{"arch": "unet", "model": "image denoising model", "dataset": "telescope images of galaxies (Galaxy Zoo DECaLS)", "train_examples": 88335, "image_size": 32, "grayscale": true, "crop_scale_min": 1, "horizontal_flip": true, "color_jitter": 0.1, "task": "denoising", "loss": "charbonnier", "noise_std": 0.4, "norm": "batchnorm", "activation": "gelu", "widths": [64, 128, 128, 128], "blocks_per_level": 3, "block": "basic", "attention": true, "upsampling": "nearest_conv", "init": "kaiming_normal", "residual_init": "none", "optimizer": "soap", "beta2": 0.99, "lr": 0.0036, "beta1": 0.95, "shampoo_beta": 0.99, "eps": 1e-08, "precondition_frequency": 16, "max_precond_dim": 1024, "merge_dims": true, "one_sided": false, "adamw_lr_other_params": 0.0011, "grad_clip": 5.0, "ema_decay": 0.99, "steps": 6200, "batch_size": 192, "epochs": 13.5, "lr_schedule": "step", "warmup_steps": 180, "weight_decay": 0.1, "adamw_weight_decay_other_params": 0.01}
Rows from block 18, named by matrix and row number. Rows with one number belong to one channel. Each number is 500 + 50 x the weight over its row's rms, rounded and kept within 0 to 999. All counts start at 0. Numbers have three digits each. After the name is the row's rms in percent of the matrix's.
# convs0: first 3x3 conv (model.decb.1.1.convs.0.weight, 128x128x3x3), inputs 64-79, a 3x3 kernel for each
# convs1: second 3x3 conv (model.decb.1.1.convs.1.weight, 128x128x3x3, transposed), outputs 64-79, a 3x3 kernel for each
convs0.39 102:466460506411496435439516405513493465507503530475488611467601496531527513524481492455479416563506530548525558561471489463488541437455502531444532556467416490541517486557531534473443459532531431557535441528433445479568556492473466589449488496514435524405542452484466431496459457466525465522504451505514566519367578554477516622478476446514531511552449472501562362444521498523578471538476440509543498515528463484530512493559506502516477
convs0.40 118:550489526512412513490619515498498496559450496505468493517469555428465480463514470480466549495582491462478455554515496527483427494503507568482501516505495517512424503589623579497525511422472501412492510643511339501490391511506552510508464540527514465407466484534489497530588501438502474549513519506553461431535570507457549505526593473517381425448512459506435477463487535441471501576479497498508551404511496428495489517533473465459526
convs0.41 116:482485475476578482509514516477512489574487500406528500479489458528520502426424523536486503488537442460480537505535512536529481520494395510515436411531548510499498484512524502545446507554500470454481553612420495504543545467450404372531451479560487572485463444631631319454606494459536488508421443505451596498390436549562464493414420480533553463474562503501510513555564530434591486460522433550562497525548483496557503427410458509502490
convs0.42 080:507486532519466515475551539539587520514502544560523537483395459537422452449486473497431567491529556453552428579563604469457520540507616444465493502556597478525523462572517462472549484433473562421434535441490440497498519468548504593454526490578471531428447469487457525553484532474464523522464498489456478420501509532510440500455500549500479426464552472477419431457540545427509487475473527522493482470502401548519352557498442478510472
convs0.43 093:495418496554489539427504591431496611493548525404487497511458421453438540359442587493473404488567478491440398452439501517466477519559480435532527422511491575473446496494553426566384502682537492535444412474438465497512531466504551528498443472454494484573495506475502426407490542558405518475597535572521570440537473450503532461492473522506492491543387370532542643518472546541483497534560454613444448468440411466539546425446499533446534
convs0.44 100:490500498487477517535434597470419426507473511557479542521516452456433571508474478483370430555474564588507504470433478515467548494431577572515430481489538477430529481605554457537457462421534513457559384417594453467427406544517505452435589563499529497483519485467456460417579521448548511500480489513530584538550617480442447460552477468549532531515495525498495567419540505553464563457457504510476497431390495483490463463601506470445484
convs0.45 073:545484490478429585554489459468486477535489559498577513502467461510490560450520550493489652494444510473515564491597438521542624599530596406432470457546574463585466487589535425517525447572427568458442546571489502511437523424453421476484523450513460524418461466472400432416495515505529486525474570524536460465520476511497512442576473585514501542507472478528485518483509528427395549553490584548525581524522507537476442540487570521437366
convs0.46 109:436462464554483476491469584513485415452521457439422466455399568431439550474393514454496450431539490466520543528521515474523530511472425485475462523573547529474555500439466551562516490459552472547489476544510521482562560523492480426535497541464506481521472524511514464433512532481510596587505497553528421597571580466348527472411506474499433502480483441484406431408457500509483494583492477482455501543565543495502503508481460470572537
convs0.47 110:584545425556481486524425482597476491549526581542453535513511461511484450431582413589538450438404563507441460531496473560527537496462498466459543470446473500535508497521503501454451458507485538429511473468500510513526523544493481532546568486522479626492378502562452451471454508512535489493454500526465465411397505527501526451532411514545522507553507428476448490684538443538449536453512445666610465470498461504501488529495516475533549
convs0.48 093:494435469527503558506540555507505549462524537468482550454441505459445401450440453561568530485575521425508539631495535519542516520493485543386489581571502486514490461361480450503475533564594491557527561475508533582455424481555509487521434450475493499524447488512464521407473488471518496418527525574501617589457463474479487489435467548575523508583475438478478513443477560574580547485528467524494495477490492537475447425397463544479484
convs0.49 089:502540410467511480529457490426535466519580540506486490435470455558505457570494528453512491446442539520502520322407411508519529506444493516497433493582547546444455537636544592519501449569511448474540546479578567553526463518550502532414424509478553463425419417438469508495514467462559527488510525481432452314523541472538557497449559502451453542452499507496558480542529504522461484561544512546475463534474520530451436551501538498522511
convs0.50 080:454478495455490489504503388475501476661540535443505566539523524511483519485603470436557480510526561451505577471502589473543478531548514438451488577480517491482482509500559504484524528487384448578578520547502504454444585473442513497451528528527501505378572440543465442474511494492495454547484501508461535459478581546497444545493505423439490492509451521486452570514507442476483481581499511513502538581541567582483494502579523554567508
convs0.51 112:465477541530633427504487507521503459520531533482458463540366473494578462449541572566502463372607545497551523460561484489483417510511486532543411448542530449478515456407528502580417533495473541576509478574524558583498554589397489377456557515479467464625554304557479577520462519533465405471457432517548504519492526473448633482572597400600456534438507500466504513513594518530557537476512466483518541498585439485533477499477516475465497
convs0.52 090:552492459525550437420495434479544484494419479461478585480487577494500417537509417441509410476502473416478506542592494406450445442368421505533574508558561463462543582540551421353464520452501520539494447469479579553588504516483490582487507632556553407401540513427563543532458478514546539557491506547558527433503495535578515545497539471478407573497474410553517455482412471444518455554533461578442364581498315547495557434477474430444496
convs0.53 075:471592466468475419410489444508522509532447546530512535496508412514525524501522476455494504483375530548415603590465534483508597494484522465457440418489530394488495504544559478501532501447487529470522540527538566535407529504457490495445462450539483458367498504422437427387510492468581524508537561448511531496482524483496509395407495523432478657547514599521581526503565488484537489559514559519544487560524599385542447549487471488549511
convs0.54 100:529484492519471413477445424428488475406503484536456554451407580459521585561579490504466558450521509499544463512504452510531496486548559553414559441576513466511454387480541488498498495501416492509430510466484501498459537567491449498545557529490477487589487414491466476480523480493449556539510485403428522523472519465405521445444530508452408633524503390515589405503491502469490495500541483464559506496460436531517424450532507538406467
convs0.55 103:467464427524553517412481560474430458489395412479535476564478527515449474488492554532491474554542530523463578442480526558437456487404582485526608452434565476450485567459569505522507496399551531408503387296581573448483418463535362520497466456477532440493499520465466423468533526541493615509437522491470560488521498561476598487554510547483539502520496531485531579423602557480507552524363487483511552451508541483480496527480508502450485
convs0.56 086:451480511472513537423414562467507495547484502534514503583551474498529476561514503483505476449505447512578508403497476407456538549551625430473432403524533532568503497589610460507486540535514515442518573502489621570459504466522449469547466516487399591482472513538465502512533500479469494509489554519527560503480461422601557562493492499480544529508485439457605486479474533367468516413619532495474491516499563470509496447464484547386426
convs0.57 105:451540487548538512444516493555521461493526524551453416466555491496493409560383495462446517522480533501477499453573488542450509525466415513488417503539437537482571582533446478561510513472515456573547521341632544435581527457497531492485544464466575466527518570504554535413462453545511593509536564522483584560342515531436482520486475452457517436486537476562502507539471515483631459518487483454449534463573548445519547453490537449501532
convs0.58 106:540476454506433543406535493593458455478470474485466530459501542509474464468520417529459451522504497495485485499404434478548397478504575504484528488436438494444478502467555508475555525486475503528461486505514485575515525456494429485522615462476445394532469509418586467537592562541493448540543463493535392498479416465522453489456489513483540537492507516506479581482443496492507477430456540385420571450529482501486492513561447452559498
convs0.59 097:527614528624422481463489514541516464485505480508474508450569474417481410494493463514504510529476487471521537488498505527506463540474544488516451472476494458572602502439544505544544490464480533491537592498540460468538484451505556448490382410484483516449511534385486453515485517482512487531510455517571455586457522469483540444556535533405656499548490446472501546541527500560463500474549528502497473596487513534466534518550476489566433
convs1.39 107:380507472457568554455503498426473570531625525519431481500486509506388435549496512476445457445538459568575471503523501464467520516491447522428565464627440547581525530529488500494478475452528569510483493541629478509492460449467551402574475533498523487487589456492514452538579528446466545486486492482452488475463472547490564514542490480459451462471534460548434527500417428531439518554487484507533477528541458504494481521426489550520498
convs1.40 111:491488581537484493491480530461495409499584395538533484551490430446549443476459471424453490535455457472493437460436516489477494499543519431462444434469441523525497565631565435542459376351515454503609567465493457513525462491607493538528562579531476530553553515510566430455480430513387431530548472556475582480567446490535450515520490519527457503512511465566634599603652467440588524537566483607549463414615461509538548525486536507489436
convs1.41 126:533485528481425528514528579494525563537490534562443520537488519492559483504539465502376505464511461563457483539499490513486432514533510579430441477472565509514561529387462517598535464518461495480592555290526539544531486536434546542475391471555551487586452473459487495429448534555443525465492419470501370425484663564494377538466540567480476520486554502534482513556546490443548524539425475464509644538470514486517484505498574450497469
convs1.42 080:529464529504537415457496441566473529511523509489465437556476472451551496526516555519464466496546617543598536428482572472535521516493481440477547479468451457480482549583499484508500551403531514455631485553515496520411510542445498510526493536480384488487533594441554482437482509495484572549499511533493561534546517599513482623471408423474489462434545506548457605501590500449547558584494562517488529537578464477497523517527398507615502
convs1.43 099:474454475540510527521574503492550505472479587383492558468464550464566579403517460507547558489452493605599557449494507457550533479498472501449446479527529462375558500426490485504466520687586449492517527492452632525554542497488404563481479498472502539481494478558418440469490425505502510548438420416520515459509478500511440499503569587541559521511549485545509469532551485430467450553559486477495411450308470561519486507531550474495559
convs1.44 107:518534627468502482474444545491482530555549520583569520478470524477567519530573521495575482473533547526465494535518479471490474485490484460494528556488518472577450502586571487396493413504616531656496467635534434504645545575451578563460479361524553551453441555499472515541445414443452475477427475567629503456524444465474508470522546536475413513487451518457482505491344442569439495626528515531336519547481555552528468530490582474498494
convs1.45 077:618483449445564531541499463516540556563548468514457539409473498483440493498516493403566476531511558438576490552623480427558511557506473543421490462491413509458568524403539519567544513458489533480510509442415562573567489483439532512506493525475515531409441504410568375442502458490444497470564412552443479510545465429452384352477503565556600483539474538483466591436479559547496413522520508464522528578418492543510521559460599514505603
convs1.46 107:456471491516509445519525540541552462462511489467521479460509555488593471498694539603486540464467578546649501490463468493498489470466561449519563491456588488404436502494479524400529520512574448546434495488562517504492502446512510576492521472487521484458436444537480470430452563492572454452567549492502531473516411488458552451460472519545504535572468560429461558455533422483552518556481557423606469461455442468442552454505440506518494
convs1.47 108:473536381531417518524451491554493430604478503502504454527450579537497498484511463427563563392579591451461424509602486485446478456524539555507530549578525471522613496577524485533480468400483506508515452410635527493473479464508441596475493488471488488577518459531490472483501448524489464459401469464531535453441684551521553446532398461450434403480518455445513429591566382536517548571460447673420375483475542456538527541554502537453468
convs1.48 096:537504603532461462500510532471519466491458592475563539562548545475532498477516482446492561542558488523517477451442536523453518500492506436540485358368363428530490440461464494502549541546495506499419528531412565534567490523497461463471498490524610431454485585437478469497484421396476532560533454564506579513534543452475532554468538440558464468492470468539511470467528506517467552438491530528545488440504582494509394496449441509523522
convs1.49 094:514515459520504493488410484537452421411513500519430456390604486390443469575466570506426545507485598607611487525494524366419517490554529508499476447527436511472464502474474569496423495408528489525448470547534500529564513518525466485497527536488500481517470513424494492482511518565560512576503502500530434485578518576503469438589589631502453464533484539450473458523488544557447602516507484552478504521477382422498500482514495440502521
convs1.50 080:502517527493494429529464468439480586424555520553462516577505616526486501483528384519485542488450585520589530552525462444529450433548541475565404463501476477575454502518543469583558467569494519537527596406389538483629481485534342505534487464507434456538390514484484567533520483509460523500511489503347494462555488625504445419473528453534554505483569544479514518503554467485444434459501482520452526541455448515502519547427540507486445
convs1.51 112:521544501559486573512521453504432460499532596551413539411433443567382489620502440485510554493488486522492514488449461438483502464499495561553493509559499617520523480480462512378553478516551488533464515437523481449495583524488542484447518420458539514449495629522493476521505528490546525515488500541549423585525536307489487626501475562441471560550463502451493416489269501597472375545433458444434551469532531474568523483490507534495466
convs1.52 092:393599625436422434491471444481496541553464614504478556580530552487464475499476374574451489601568543496478545483573565564495539469437550442467523543395547534496489496584454480516442407437348391399520472443575437443569470344412513481483465524475477494378484509504469449429476509490489575463498513546515550508468484537517432520606529529475562480503387525554508543514576552515549424564441446566500512530450473608479536516531505498583564
convs1.53 080:595460561525461521553492556538493421478494522498470494477517530390457498516464529512553527599517488512439505554467487456415486427521554536510445530517459471539428451450538551488444455467502498533541498490510481506418475496548568510532555430432538493544494536416455517525497457462487558503519588424501514519550564501420483455552496433554525519470564584503472599551542511515496508481351482528575562440588467593497564526472503444575470
convs1.54 106:430536533545450434505547520452488422570497430425532491568478491580515501519500394520514522503504468475582513422477507526535520484523451477539515497453532497530491532502512496447474603476509477527444566466534394568525561461519555589591438564508551555521510549587417405507450531574514498553541447470525554521543509492568490477500560463495518481420476573504494518440544475469443497582610483536460548494517559477493491456488563499589439
convs1.55 095:493440509510535422599530477504513411605590429531580449571455501548579458536468467377493573432471513539462480460514449546445401459508495483481494546584508549559490409573570434427475463485555490532493480680685426519596538480498490374494491533547458518561465502509412501501509505539542463482535510469464501493493579462453517507493440511482438568512524517535439503397317516444504562591478551424414540550584504515494564485489513454534436
convs1.56 086:575484494490406573411477466415584364461502467459412484509484508525510441467487479523451481588441520552462416468461521450526601435461577492518462535499487499557483529493583575485400460418434521383403534462488507432525589472492529509571525501590424450435498589380415511512459484557543451499577500434502473481607473508549429533527526566501542476572544595547463457509367442593402525572573565479538523488489488603518511536510483489595510
convs1.57 105:505484504494470468485481499505537496588473492475448487533420468481396523510436498465465451516526476492559431557501501578537400440499510519584528525531472610593386544573465488419503561513466557498486479597482431439546454542518562484533509528515515537409540479527609383536501427438510423463459570562555474570451517511505550500481445490543467511644493563560473591454457506534496457493422601445551590535499590472531534466431498521472573
convs1.58 099:537495537501459515510566478460532461502440438464520456539495458545509510440524533509540502497459459503506476451535485630498501539493488501490492490539481506443511558530539490467510511499404420464447517480516515508558424532424440536582451610549447495476597626446453523580519507499505487447435525482567520556553552443517553517508597505507426434454502408554556566457587523480526516579515523432528561431512588455411460594490544530476447
convs1.59 105:529463494584544434515429478507454484369564543548537492501509464527614471511592565486445512531504448524479496495490495479504555528493493505469499504496490527576536502532592468419557447430487491482456437429505418484514619474508505584436481541570477440509539492557540483522525558532480541445474471564487527547483520480516537377447471499496398504469425524457567439535607556503545540485528429513564514554483504477474479526465498439485460