From a checkpoint of a small image denoising model: 88335 training examples.
Rows from block 18, named by matrix and row number. Rows with one number belong to one channel. Each number is 128 + 24 x the weight over its row's rms, rounded and kept within 0 to 255. All counts start at 0. After the name is the row's rms in percent of the matrix's.
# convs0: first 3x3 conv (model.decb.1.1.convs.0.weight, 128x128x3x3), inputs 16-31, a 3x3 kernel for each
# convs1: second 3x3 conv (model.decb.1.1.convs.1.weight, 128x128x3x3, transposed), outputs 16-31, a 3x3 kernel for each
convs0.85 110 [117 139 121 127 112 141 131 118 118 127 123 131 160 134 125 111 174 148 104 107  99 103 112 145 123 115 104 121 121 143 137 140 156 110 105 105 142 113 109 156 120 114  93 148 150 102 111 153 125 135 132 136 103 122  98 102 110 144 142 164 123 135 128 111 152 176 127  70  67 137 185 131 117 115  96  95 158 101 134 157 139 106 131 125 111 100 106 135 110  80 108 103 150 143 110 127 147 107 134 157 118 103 179 134 149 158 117 154  95 106 139 130 145 125 120 101 157 119 139  83 128 105 136 128 157  98  98 129 151 127  75 126 106 122  95 110 168  75 143 109 162 123 122  93]
convs1.85 107 [ 79 113 120  82 148 162 163 110 137 161 110 185 111 155  66 138 125 110 137 157 135 124 137 150 127 141 137 130 143 133 123 126 129 150 176 132 132 117 157 148 132 112  79 121 105 152 106 129 126  92 123 126 120 131 140 103 145 131 107 127 109 100 112 140 139 176 122 156 130 146 119 141 134 106  99 158 111 156 175 146 148 139 141 131 125 127 110 112  90 126 159 140 156 133 152 147 124 126 138 157 152 111 133 124  89 130 142 118  89 137 144 117 117 114 145 139 136 138 113 115 162 166 130  89 124 139 125 118  85 133  97 108 127 117  94 140 126 137 110 141 147 154 141 139]
convs0.86 100 [129 107 128 146 140  98 157 125 103 116 108 142 126  75 136 150 150 143  88 114 108 137 123 154 143 115 144 137 112 102 147  82 111 121 136 104 133 116  86 165 138 132 136 124 118 107 170 107 119 165 117 137 146 127 133 130 161 103 126 192 131  95 104 119 101 123 105 136 116 150 164 106 134  84 139 141 179 115  86 141 149 100 184 120 137 155 110 127 132 133 129 139 131 155 113 147 114 105 171 154 104 124 132 129 124 149 132 152 129 142 125 146 155 102 113 122 135 126 119 151 109 142 117 158 123 102 110  91  87 145 167 140 157 174  90  44 107 116 117 128 154 143 104 101]
convs1.86 101 [137 165 136  87  97 132  60 152 132 181 152 153 118 129 139 138 149 121 109 159 109 121 148 124 154 139 130 168 139 140 105 147 126  88 151 135 106 169 104 118 136 173 110  91 112 117 105 142 178 147 131 112 104  98 173 110  52 115 147 159 125 137 144 160  76 124 130 130 161 128 115 139  96 142 140 122 114 104 144  95 135 117 123 115 126  89 140  92 149 144 171 168 115 122 154 116 139 120 152 151 121 150 171 125 151 120 153 121 121 152 107 130 127 141 112  84  90  80 107 133 153  91 123 106 127 134 106  87 103 126 120 123  87 142 119 144 134  90 109 165 123 119 144 100]
convs0.87 107 [109 111 115 203 103 140 126 128 101  99 120 158 110 157 147 146 129 100  93 104 131 135 152 125 124 110 151 129 121 154 137 117 141  99 109 118 166 103 162 133 165 176 124 129 120 114 126 122 142 145 116 139 133 159 168 152 133 105 129 141 152 140 151 122 121 109 137 147 127 114 159 147  78 125 114  76 126 162 152 157  83 164 109 146 166 104 112 118 130  96 143 157  99 143 173 133 122 121 127 158  67 137 197 120 135 115 141 115 156 138 136 171  92 149 143  97 129 140 128 110 161 124 138 157 138  93 112 113 113 136 124 135 120 147  82  75 159 125 125 137 140 120 133 134]
convs1.87 101 [116  81 138 152 139  99 138 127 166 133 172  89 128  87 157 138 130  95 112 119 139 134 109 131 119 132 127 121 138 145 112 116 156 134 132 139  80 163 139  54 140 160  97 124 102 114 138 162 135 146  98 101 112 137 128 128 115 112 119 155 131 114 113 127 127 136 134  93 104 119 105 139  94 138 121 124 127 168 140 138 167 108 123 107 103 102 118 128 102 120 113 197 131 117 136 113 163  62 113 125 168 120 143 145  66  68 161 137 153 183 101 127 133  85 122 150 128 154 121 101 147 111 134 130 135 136 122 107 110 126 120 153 137 123 174 106 121 102 168 162 108 101 127 136]
convs0.88 100 [144 123 105 164 142 152 107 120  94 137 140 123 137 136 157 131 116 130 130 173 154 144  99 121 110 115 140 120 132 143 109 144 154 137 182  91 135 145 150 136 148 170 108 162 153 113 130 135 158 119 117 115 160 138 108 137 121 143 104 116 137 170 110 117 133 144 208  81  64 108  98 127 117 107 144 122 126 108 132 129 156 118 146 144 147 127 126 117 119 140 144 134 110 163  63 147 135 137 108 111 133 158 179 142 129 122 154  72 104 120 178 153 114 164  95 117 157 147 134  55 202 151 115 109 110 143 120 119 125 104 152 134  79 116 153 120  98 113 140 153  93 152 126 122]
convs1.88 102 [133  74 128 165 103 184 134 140 152 128 113 121 115 113 104 124 130 117 117 129 158 129 169  94 138 125 116 145 128 130 132 114 126 135 125 130 102 144 131  89 113 114 139 143 174  93 112 147 150 105 121 107 103 171 109 159  97 107 182  66  98 130 149 171 125 118 142 102 126 145 122 163  86 164 108 125  94  82 128 175  56 123 122 110 123 129 109 115 166 147 130 159 150 149  92  53  91 115 122 150 139 120 108 161  94 125 148 133 138 104 145  89 113 116 127 132 123 133 142 138 172 105 108 125 139 107 120 154 173 122  78 162 136 122 151 106 129 137 160 140 129 127 112 143]
convs0.89 111 [101  95 106  71 157 185 122 141 143 106 140 149 103 166 125 137  88 121 147 148 129 132 134 114 126 111 111 182 145 116 116 134 166 131 115 114 140 133 104  96 146 114 113 150 114  82 143 137 133  92 151 124 109 129 140 131 113 124 145 124 115 139 119 156 129 119 117  96 157 117 152 130 160 123 103  95 168 103 141 171 128 168 121 105 130  94 134 109 134 128 109 109 126 107  86 135  89 145 172 117 166 121 142 151 113 136 167 110 132 150 154 110  97 131 106  96 126 139 131 103 146  99 144 124 121  96 137 167 121 161 138 113 163  86 114 127 136 124 120 138 115 137 113 137]
convs1.89 111 [119 111 142  85 128 157 145 141 162 161 142 122 129 135 136 111  87 153 157 146 141 109 135 133 119 117 150 142 133 132 104 115 156 134 134 114 124 130 128 108 167  97 128 144  76  94 139 120 101 124 113 106 106 177 127 123 125 134 123 126 128 124 126 135 123 104 134 126 118 128 114 103 169 115 121 136 125 101 145  87 125  98 110 143  97 120 123 104 101  98  39  98 131 107 108 110 124 101 131 130 118 140 135 144 121 135 129 144 120 116  88 107 136  94 145 140 152 133  92 115 113 140 101 112 113 158 137 158 131 139 175 127 128  86  94 141 117 148  97 129 112 155 129 119]
convs0.90 100 [156 122 117 104  77 158 145 108 183 146 137 137 146 110 117 104 135 125 144 104 126 136  90 134 160 121 129 119 112 142 120 134 143 112 160 124 130 127 133  88 104 137 113 134 115 137 112 139  91 132 118 136 135 121 129 136 141  98 137 116 118 149 113 127 100 111 145 143  92  83 115  99 113 160 127 141 125 138  60 103 120  95 127 139 117 132 115 106  87 131 160 139 128  91 112 117 143 135 130  75 185 117 139 131 141 108 164 104 179 119 100 151 133  89 116 132 127 162  95 104 130  96  77 175 116 119 150 161 156  67  95  91 102 137 135 130 108 133  62 134 150 129 149  94]
convs1.90 102 [113 143 138 107 127 145 152 135 136 100 134 121 141 117 111 116  97 151 125 139 130 117 135 115 151 152  96 134 143 122 131 150 145  99 137 139 168 101 118  97 131 110 114 153 111 152  96 141  95 116 165 108 144 137 108 133  96 128 108 156 154 128 103 126 120 137 169  94 161 130 151 128 124  92 121 141 133 158 125  99  94 151 162 146 135 105 183 147 131 137  74 123  94 101 132 214 131  53  76 109 112 104 120 135 113 120  95 160 122  87 150 100 104 182 161 110  93 113 140 108 157 131  86 139 138 119 183 145 140 140 151 163  94 129  89 124 115 139 118 126 144 105 153 112]
convs0.91 096 [140 137 113 115  99 106 143  85 102 145 105  79 142 110 150 125 180 169 120 133 136 120 139 132 107  94 152 169  99  84 140 153 102 129 108 137 107 125 119 139  92  76  98 145 146 109 132 131 123 105 158 157 157 131 148 153 162  79 113 148  88 112 135 102  67 147 108 115 135 154  87 163 118 159 133 151 115 132 159 114 166 109 138 107 133 150 136 127 140 132 108 157 161 106 132 136 129 159  76 120 127 112 164 127 161 146 145 129 147  84 155 132 149  93 131 154 151 100 154 160 119 121 122 143 154  89 112 144 193 106 105 135 119 121 132 145 145 129 158 127 200 193 135 128]
convs1.91 106 [146 125 120 145 158 120 157 127 121  96  79 131 144 136 143 131 134 130 129 128 111 119 126 140 121 112 127 125 149 132 118 104 137 172 158 106 134 121 187 129  85 106 189 134  90 106 112  90 127 120  71 151 163 122 100 124 111  82 119 102 153 111  89 119 145 157 148 126 153 133 122 139  98 125  86 128 139  87 142 110 117 158 118 139 110 110 139 133 106  89 133 115  94 137  79 119 116 143 179 117 102 122 149 100 116  97 153 117 146  98  69 165  85 132 154 142 108 105 142 144  95  99 105 140  39 101 151 152 133 105 159 118  69 114 133 160 144 111  87 135 109  94  68 106]
convs0.92 106 [129 110 131 104 110 143 141 126 113 130 127 116 107 101 114 114 169 145 130 111 117 116 137 121  98 137 161 121 152 138 124 153 110 122 123 104 112 134 118 185 122  93 143 127 134 135 124 141 107 126 139 105 146  92 130 152 106 105 108 108 217 150 125 134 123 126 138 127 137 107  86  77 175  88 105 130 169 142  98 136 147  96 124  96 127 154 133 118  86  92 118 146  74  84  84 170 130 111  99 131 128 132  98  96 148 150 167  95 133 133 163 130 158 114  74  94 117  84 107 139 140  68 103 136 127 138 154  96 113 108 134  73 160 166 166 134 105 139  95 119 144 122 116 115]
convs1.92 102 [174 175 113  89 146 141 126 157 154 137 137 122 109 144 145 135 117 125 179 144 107 134 167 130 151 119 143 123 160 131 110 114 117 105 118 108 126 156 193 189 128 114  87 101 146 117 113 153 131 148 152 152 111 149 137 126  94 183 131 184 162 127 128 152 154 112  99 167 120 112 110 132 150 128 125 112 129 173 160 102 122 119 150 128 142 111 127 123 129 118 187 196 157  81 110 190 140 133  83 133 136 137 162 132  93 122 145 102 175 128 179 136  96 127 135 117 109 109 154 122 117 150 123 121 123 127 115 111 131 173 128 153 182 116 113 123 153 101 122 128 105 116 142 139]
convs0.93 125 [129 119 123 116  98 146 130 147  90 137 139 136 144  90 189 106 172 109 125 125 131 124 122 132 143 118 127 124 101 138 153 157 160  97 123  88 111 141 130 160  97 114 154 131 108 118 135 119 114 147 114 132 125 134 131 103 138 148 111  95 168 141 134 126 155  93 137  96  90  81  77 203 128 111 144 105 119 118 123 136 122 162 115 155 139 113 143 133 120 140 128 120 128 108  99 107 104 164 133 106 115 162 170 171 148 120 123 102 116 107 123 113 126 124 150 130 134  80 104 146 110 157 163 132 149 126 120 134 127  99 149 143 104 120 140 137 174 121 147 167 111 130 132  99]
convs1.93 112 [145 150 145  81 125 175  88 137 112 117 118 107 107 141  98 119 143 130 156 140 100 120 133 150 110 137 138 122 129 155 106 142 117 136 104 138 124 141  80 195 130 119 160  67 120 117 138 118 160 106 152 111 128 143 110  84 135 171 123  99 156 128 109  74 125 122 151 120 156 122 143 189 109 136 145 180  95 129 104 119  99 115 130 133 160 113 102 146 125 158  96  91 129  76  89 112 103 113  97 125 106  83  79 121 151  92 114 130 133 127 123 139 166 128 131 156 162  99 156 154 119 133 133 109 134 121  93 133 106 107 133 105 138 139 138 129 120 135 141 116 124  94  99 113]
convs0.94 083 [106 154  91 168 132 122 152 107 126 122  97 124  94 121 108 118 114 135 130 122 131 185 167 132 153 143 154 125 100 150 150 113 127 127 153 161 148  96 137 112 105 136 121  87 121 148 181 104 151 172 166 157 163 109 135 143 128 104 104 117 121  99 104 162 126 142  79  96 136 148 144  88 128 135 115 123 167 154 196 124 118 101 117 105  97 119 102  99 116 125 129 118 140  95 153 129 122  85 119 198 131 129  92 131 131 133 129 147 110 118  66  80 110 106 160 119 125 129 155 151 160 114 167 124 139 131 135 129 145 127 118  89 121  88  96 120 153 161 126 111  96 153 123 144]
convs1.94 087 [112 173 158 155 119 103 128 110 184 120 119 123 138 120 131 154 124 120 116 132 148 141 102 127 144 141  97  82 100 142 127 122 154  74 171 129 121 156 109 144 114 128 160 204 118 171 111 111 129 125 129 182 132  75 121 146 104 124 140 142 147 168 146 144 121 129 112 172 158 108 108 146 132 138  94 105 111 122  94 126 132 127 143 142  84 120 138 126 135 164 106 145 126 142 137 170 123 166 108 101 125  82 129 125 111 140  90  86 130 117 101 130 157 157 152 138 134 155  62 145  74  63 112 105  70 132 164 104 149 119 112 138 152 144 120 159 121 127 136  89 141 117 124 113]
convs0.95 096 [146 106 131 161 133 136 150 103 117 157  98  96 113 162 176 132 121 147 121 108 127 149 143  80 134 136 123 121 114 116 129 112 127 117 102 124  83  99 108  84  84 105  77 168 143 131 128  96 106 127 146 113 177 131 115 143 143 121 139 129 117 150 111 116 123 104  95  59 117 191 178 156 119 110 142 111 124  98 193 145 124 121 131 148 119 149 117 139 122 163 144 145 152 122 135 137 104 123 116  97 120 119 144 152  80 136 110 136 121 136 113 125 133 121 114 115 138 112 114  85  83 104 109 137 158 120 110  99 127 110 130 117  63 138  76 145 132 123 149 157 104 163 103 128]
convs1.95 100 [141 124  86  81 148 119 143 167  98 175 135 143  93 101 134 119 104 110 116 140 109 126 117 142 125 137 121 122 131 111 120 175 136 139 118 128 115 122 157 127 166 139 151 162 188 174  94 167 140 183  99 144  99 130 123 109 175 152 187 125 120 139 115 159 112  92 150 181 157 139 144 136 137 131 175 163 153 113 151 136 166 113 102 105 133 125 136 128 126 103 119 164 208 145 171 116 128  81 107 148 143 138 173  92 106 145 136 114 139 145 141 144 145 142 114 126 115 141 118 125 126 110 142 150 184 186 172 110 126 138 131  97 129 146 147 146 101 131 105 168 101 128  96 101]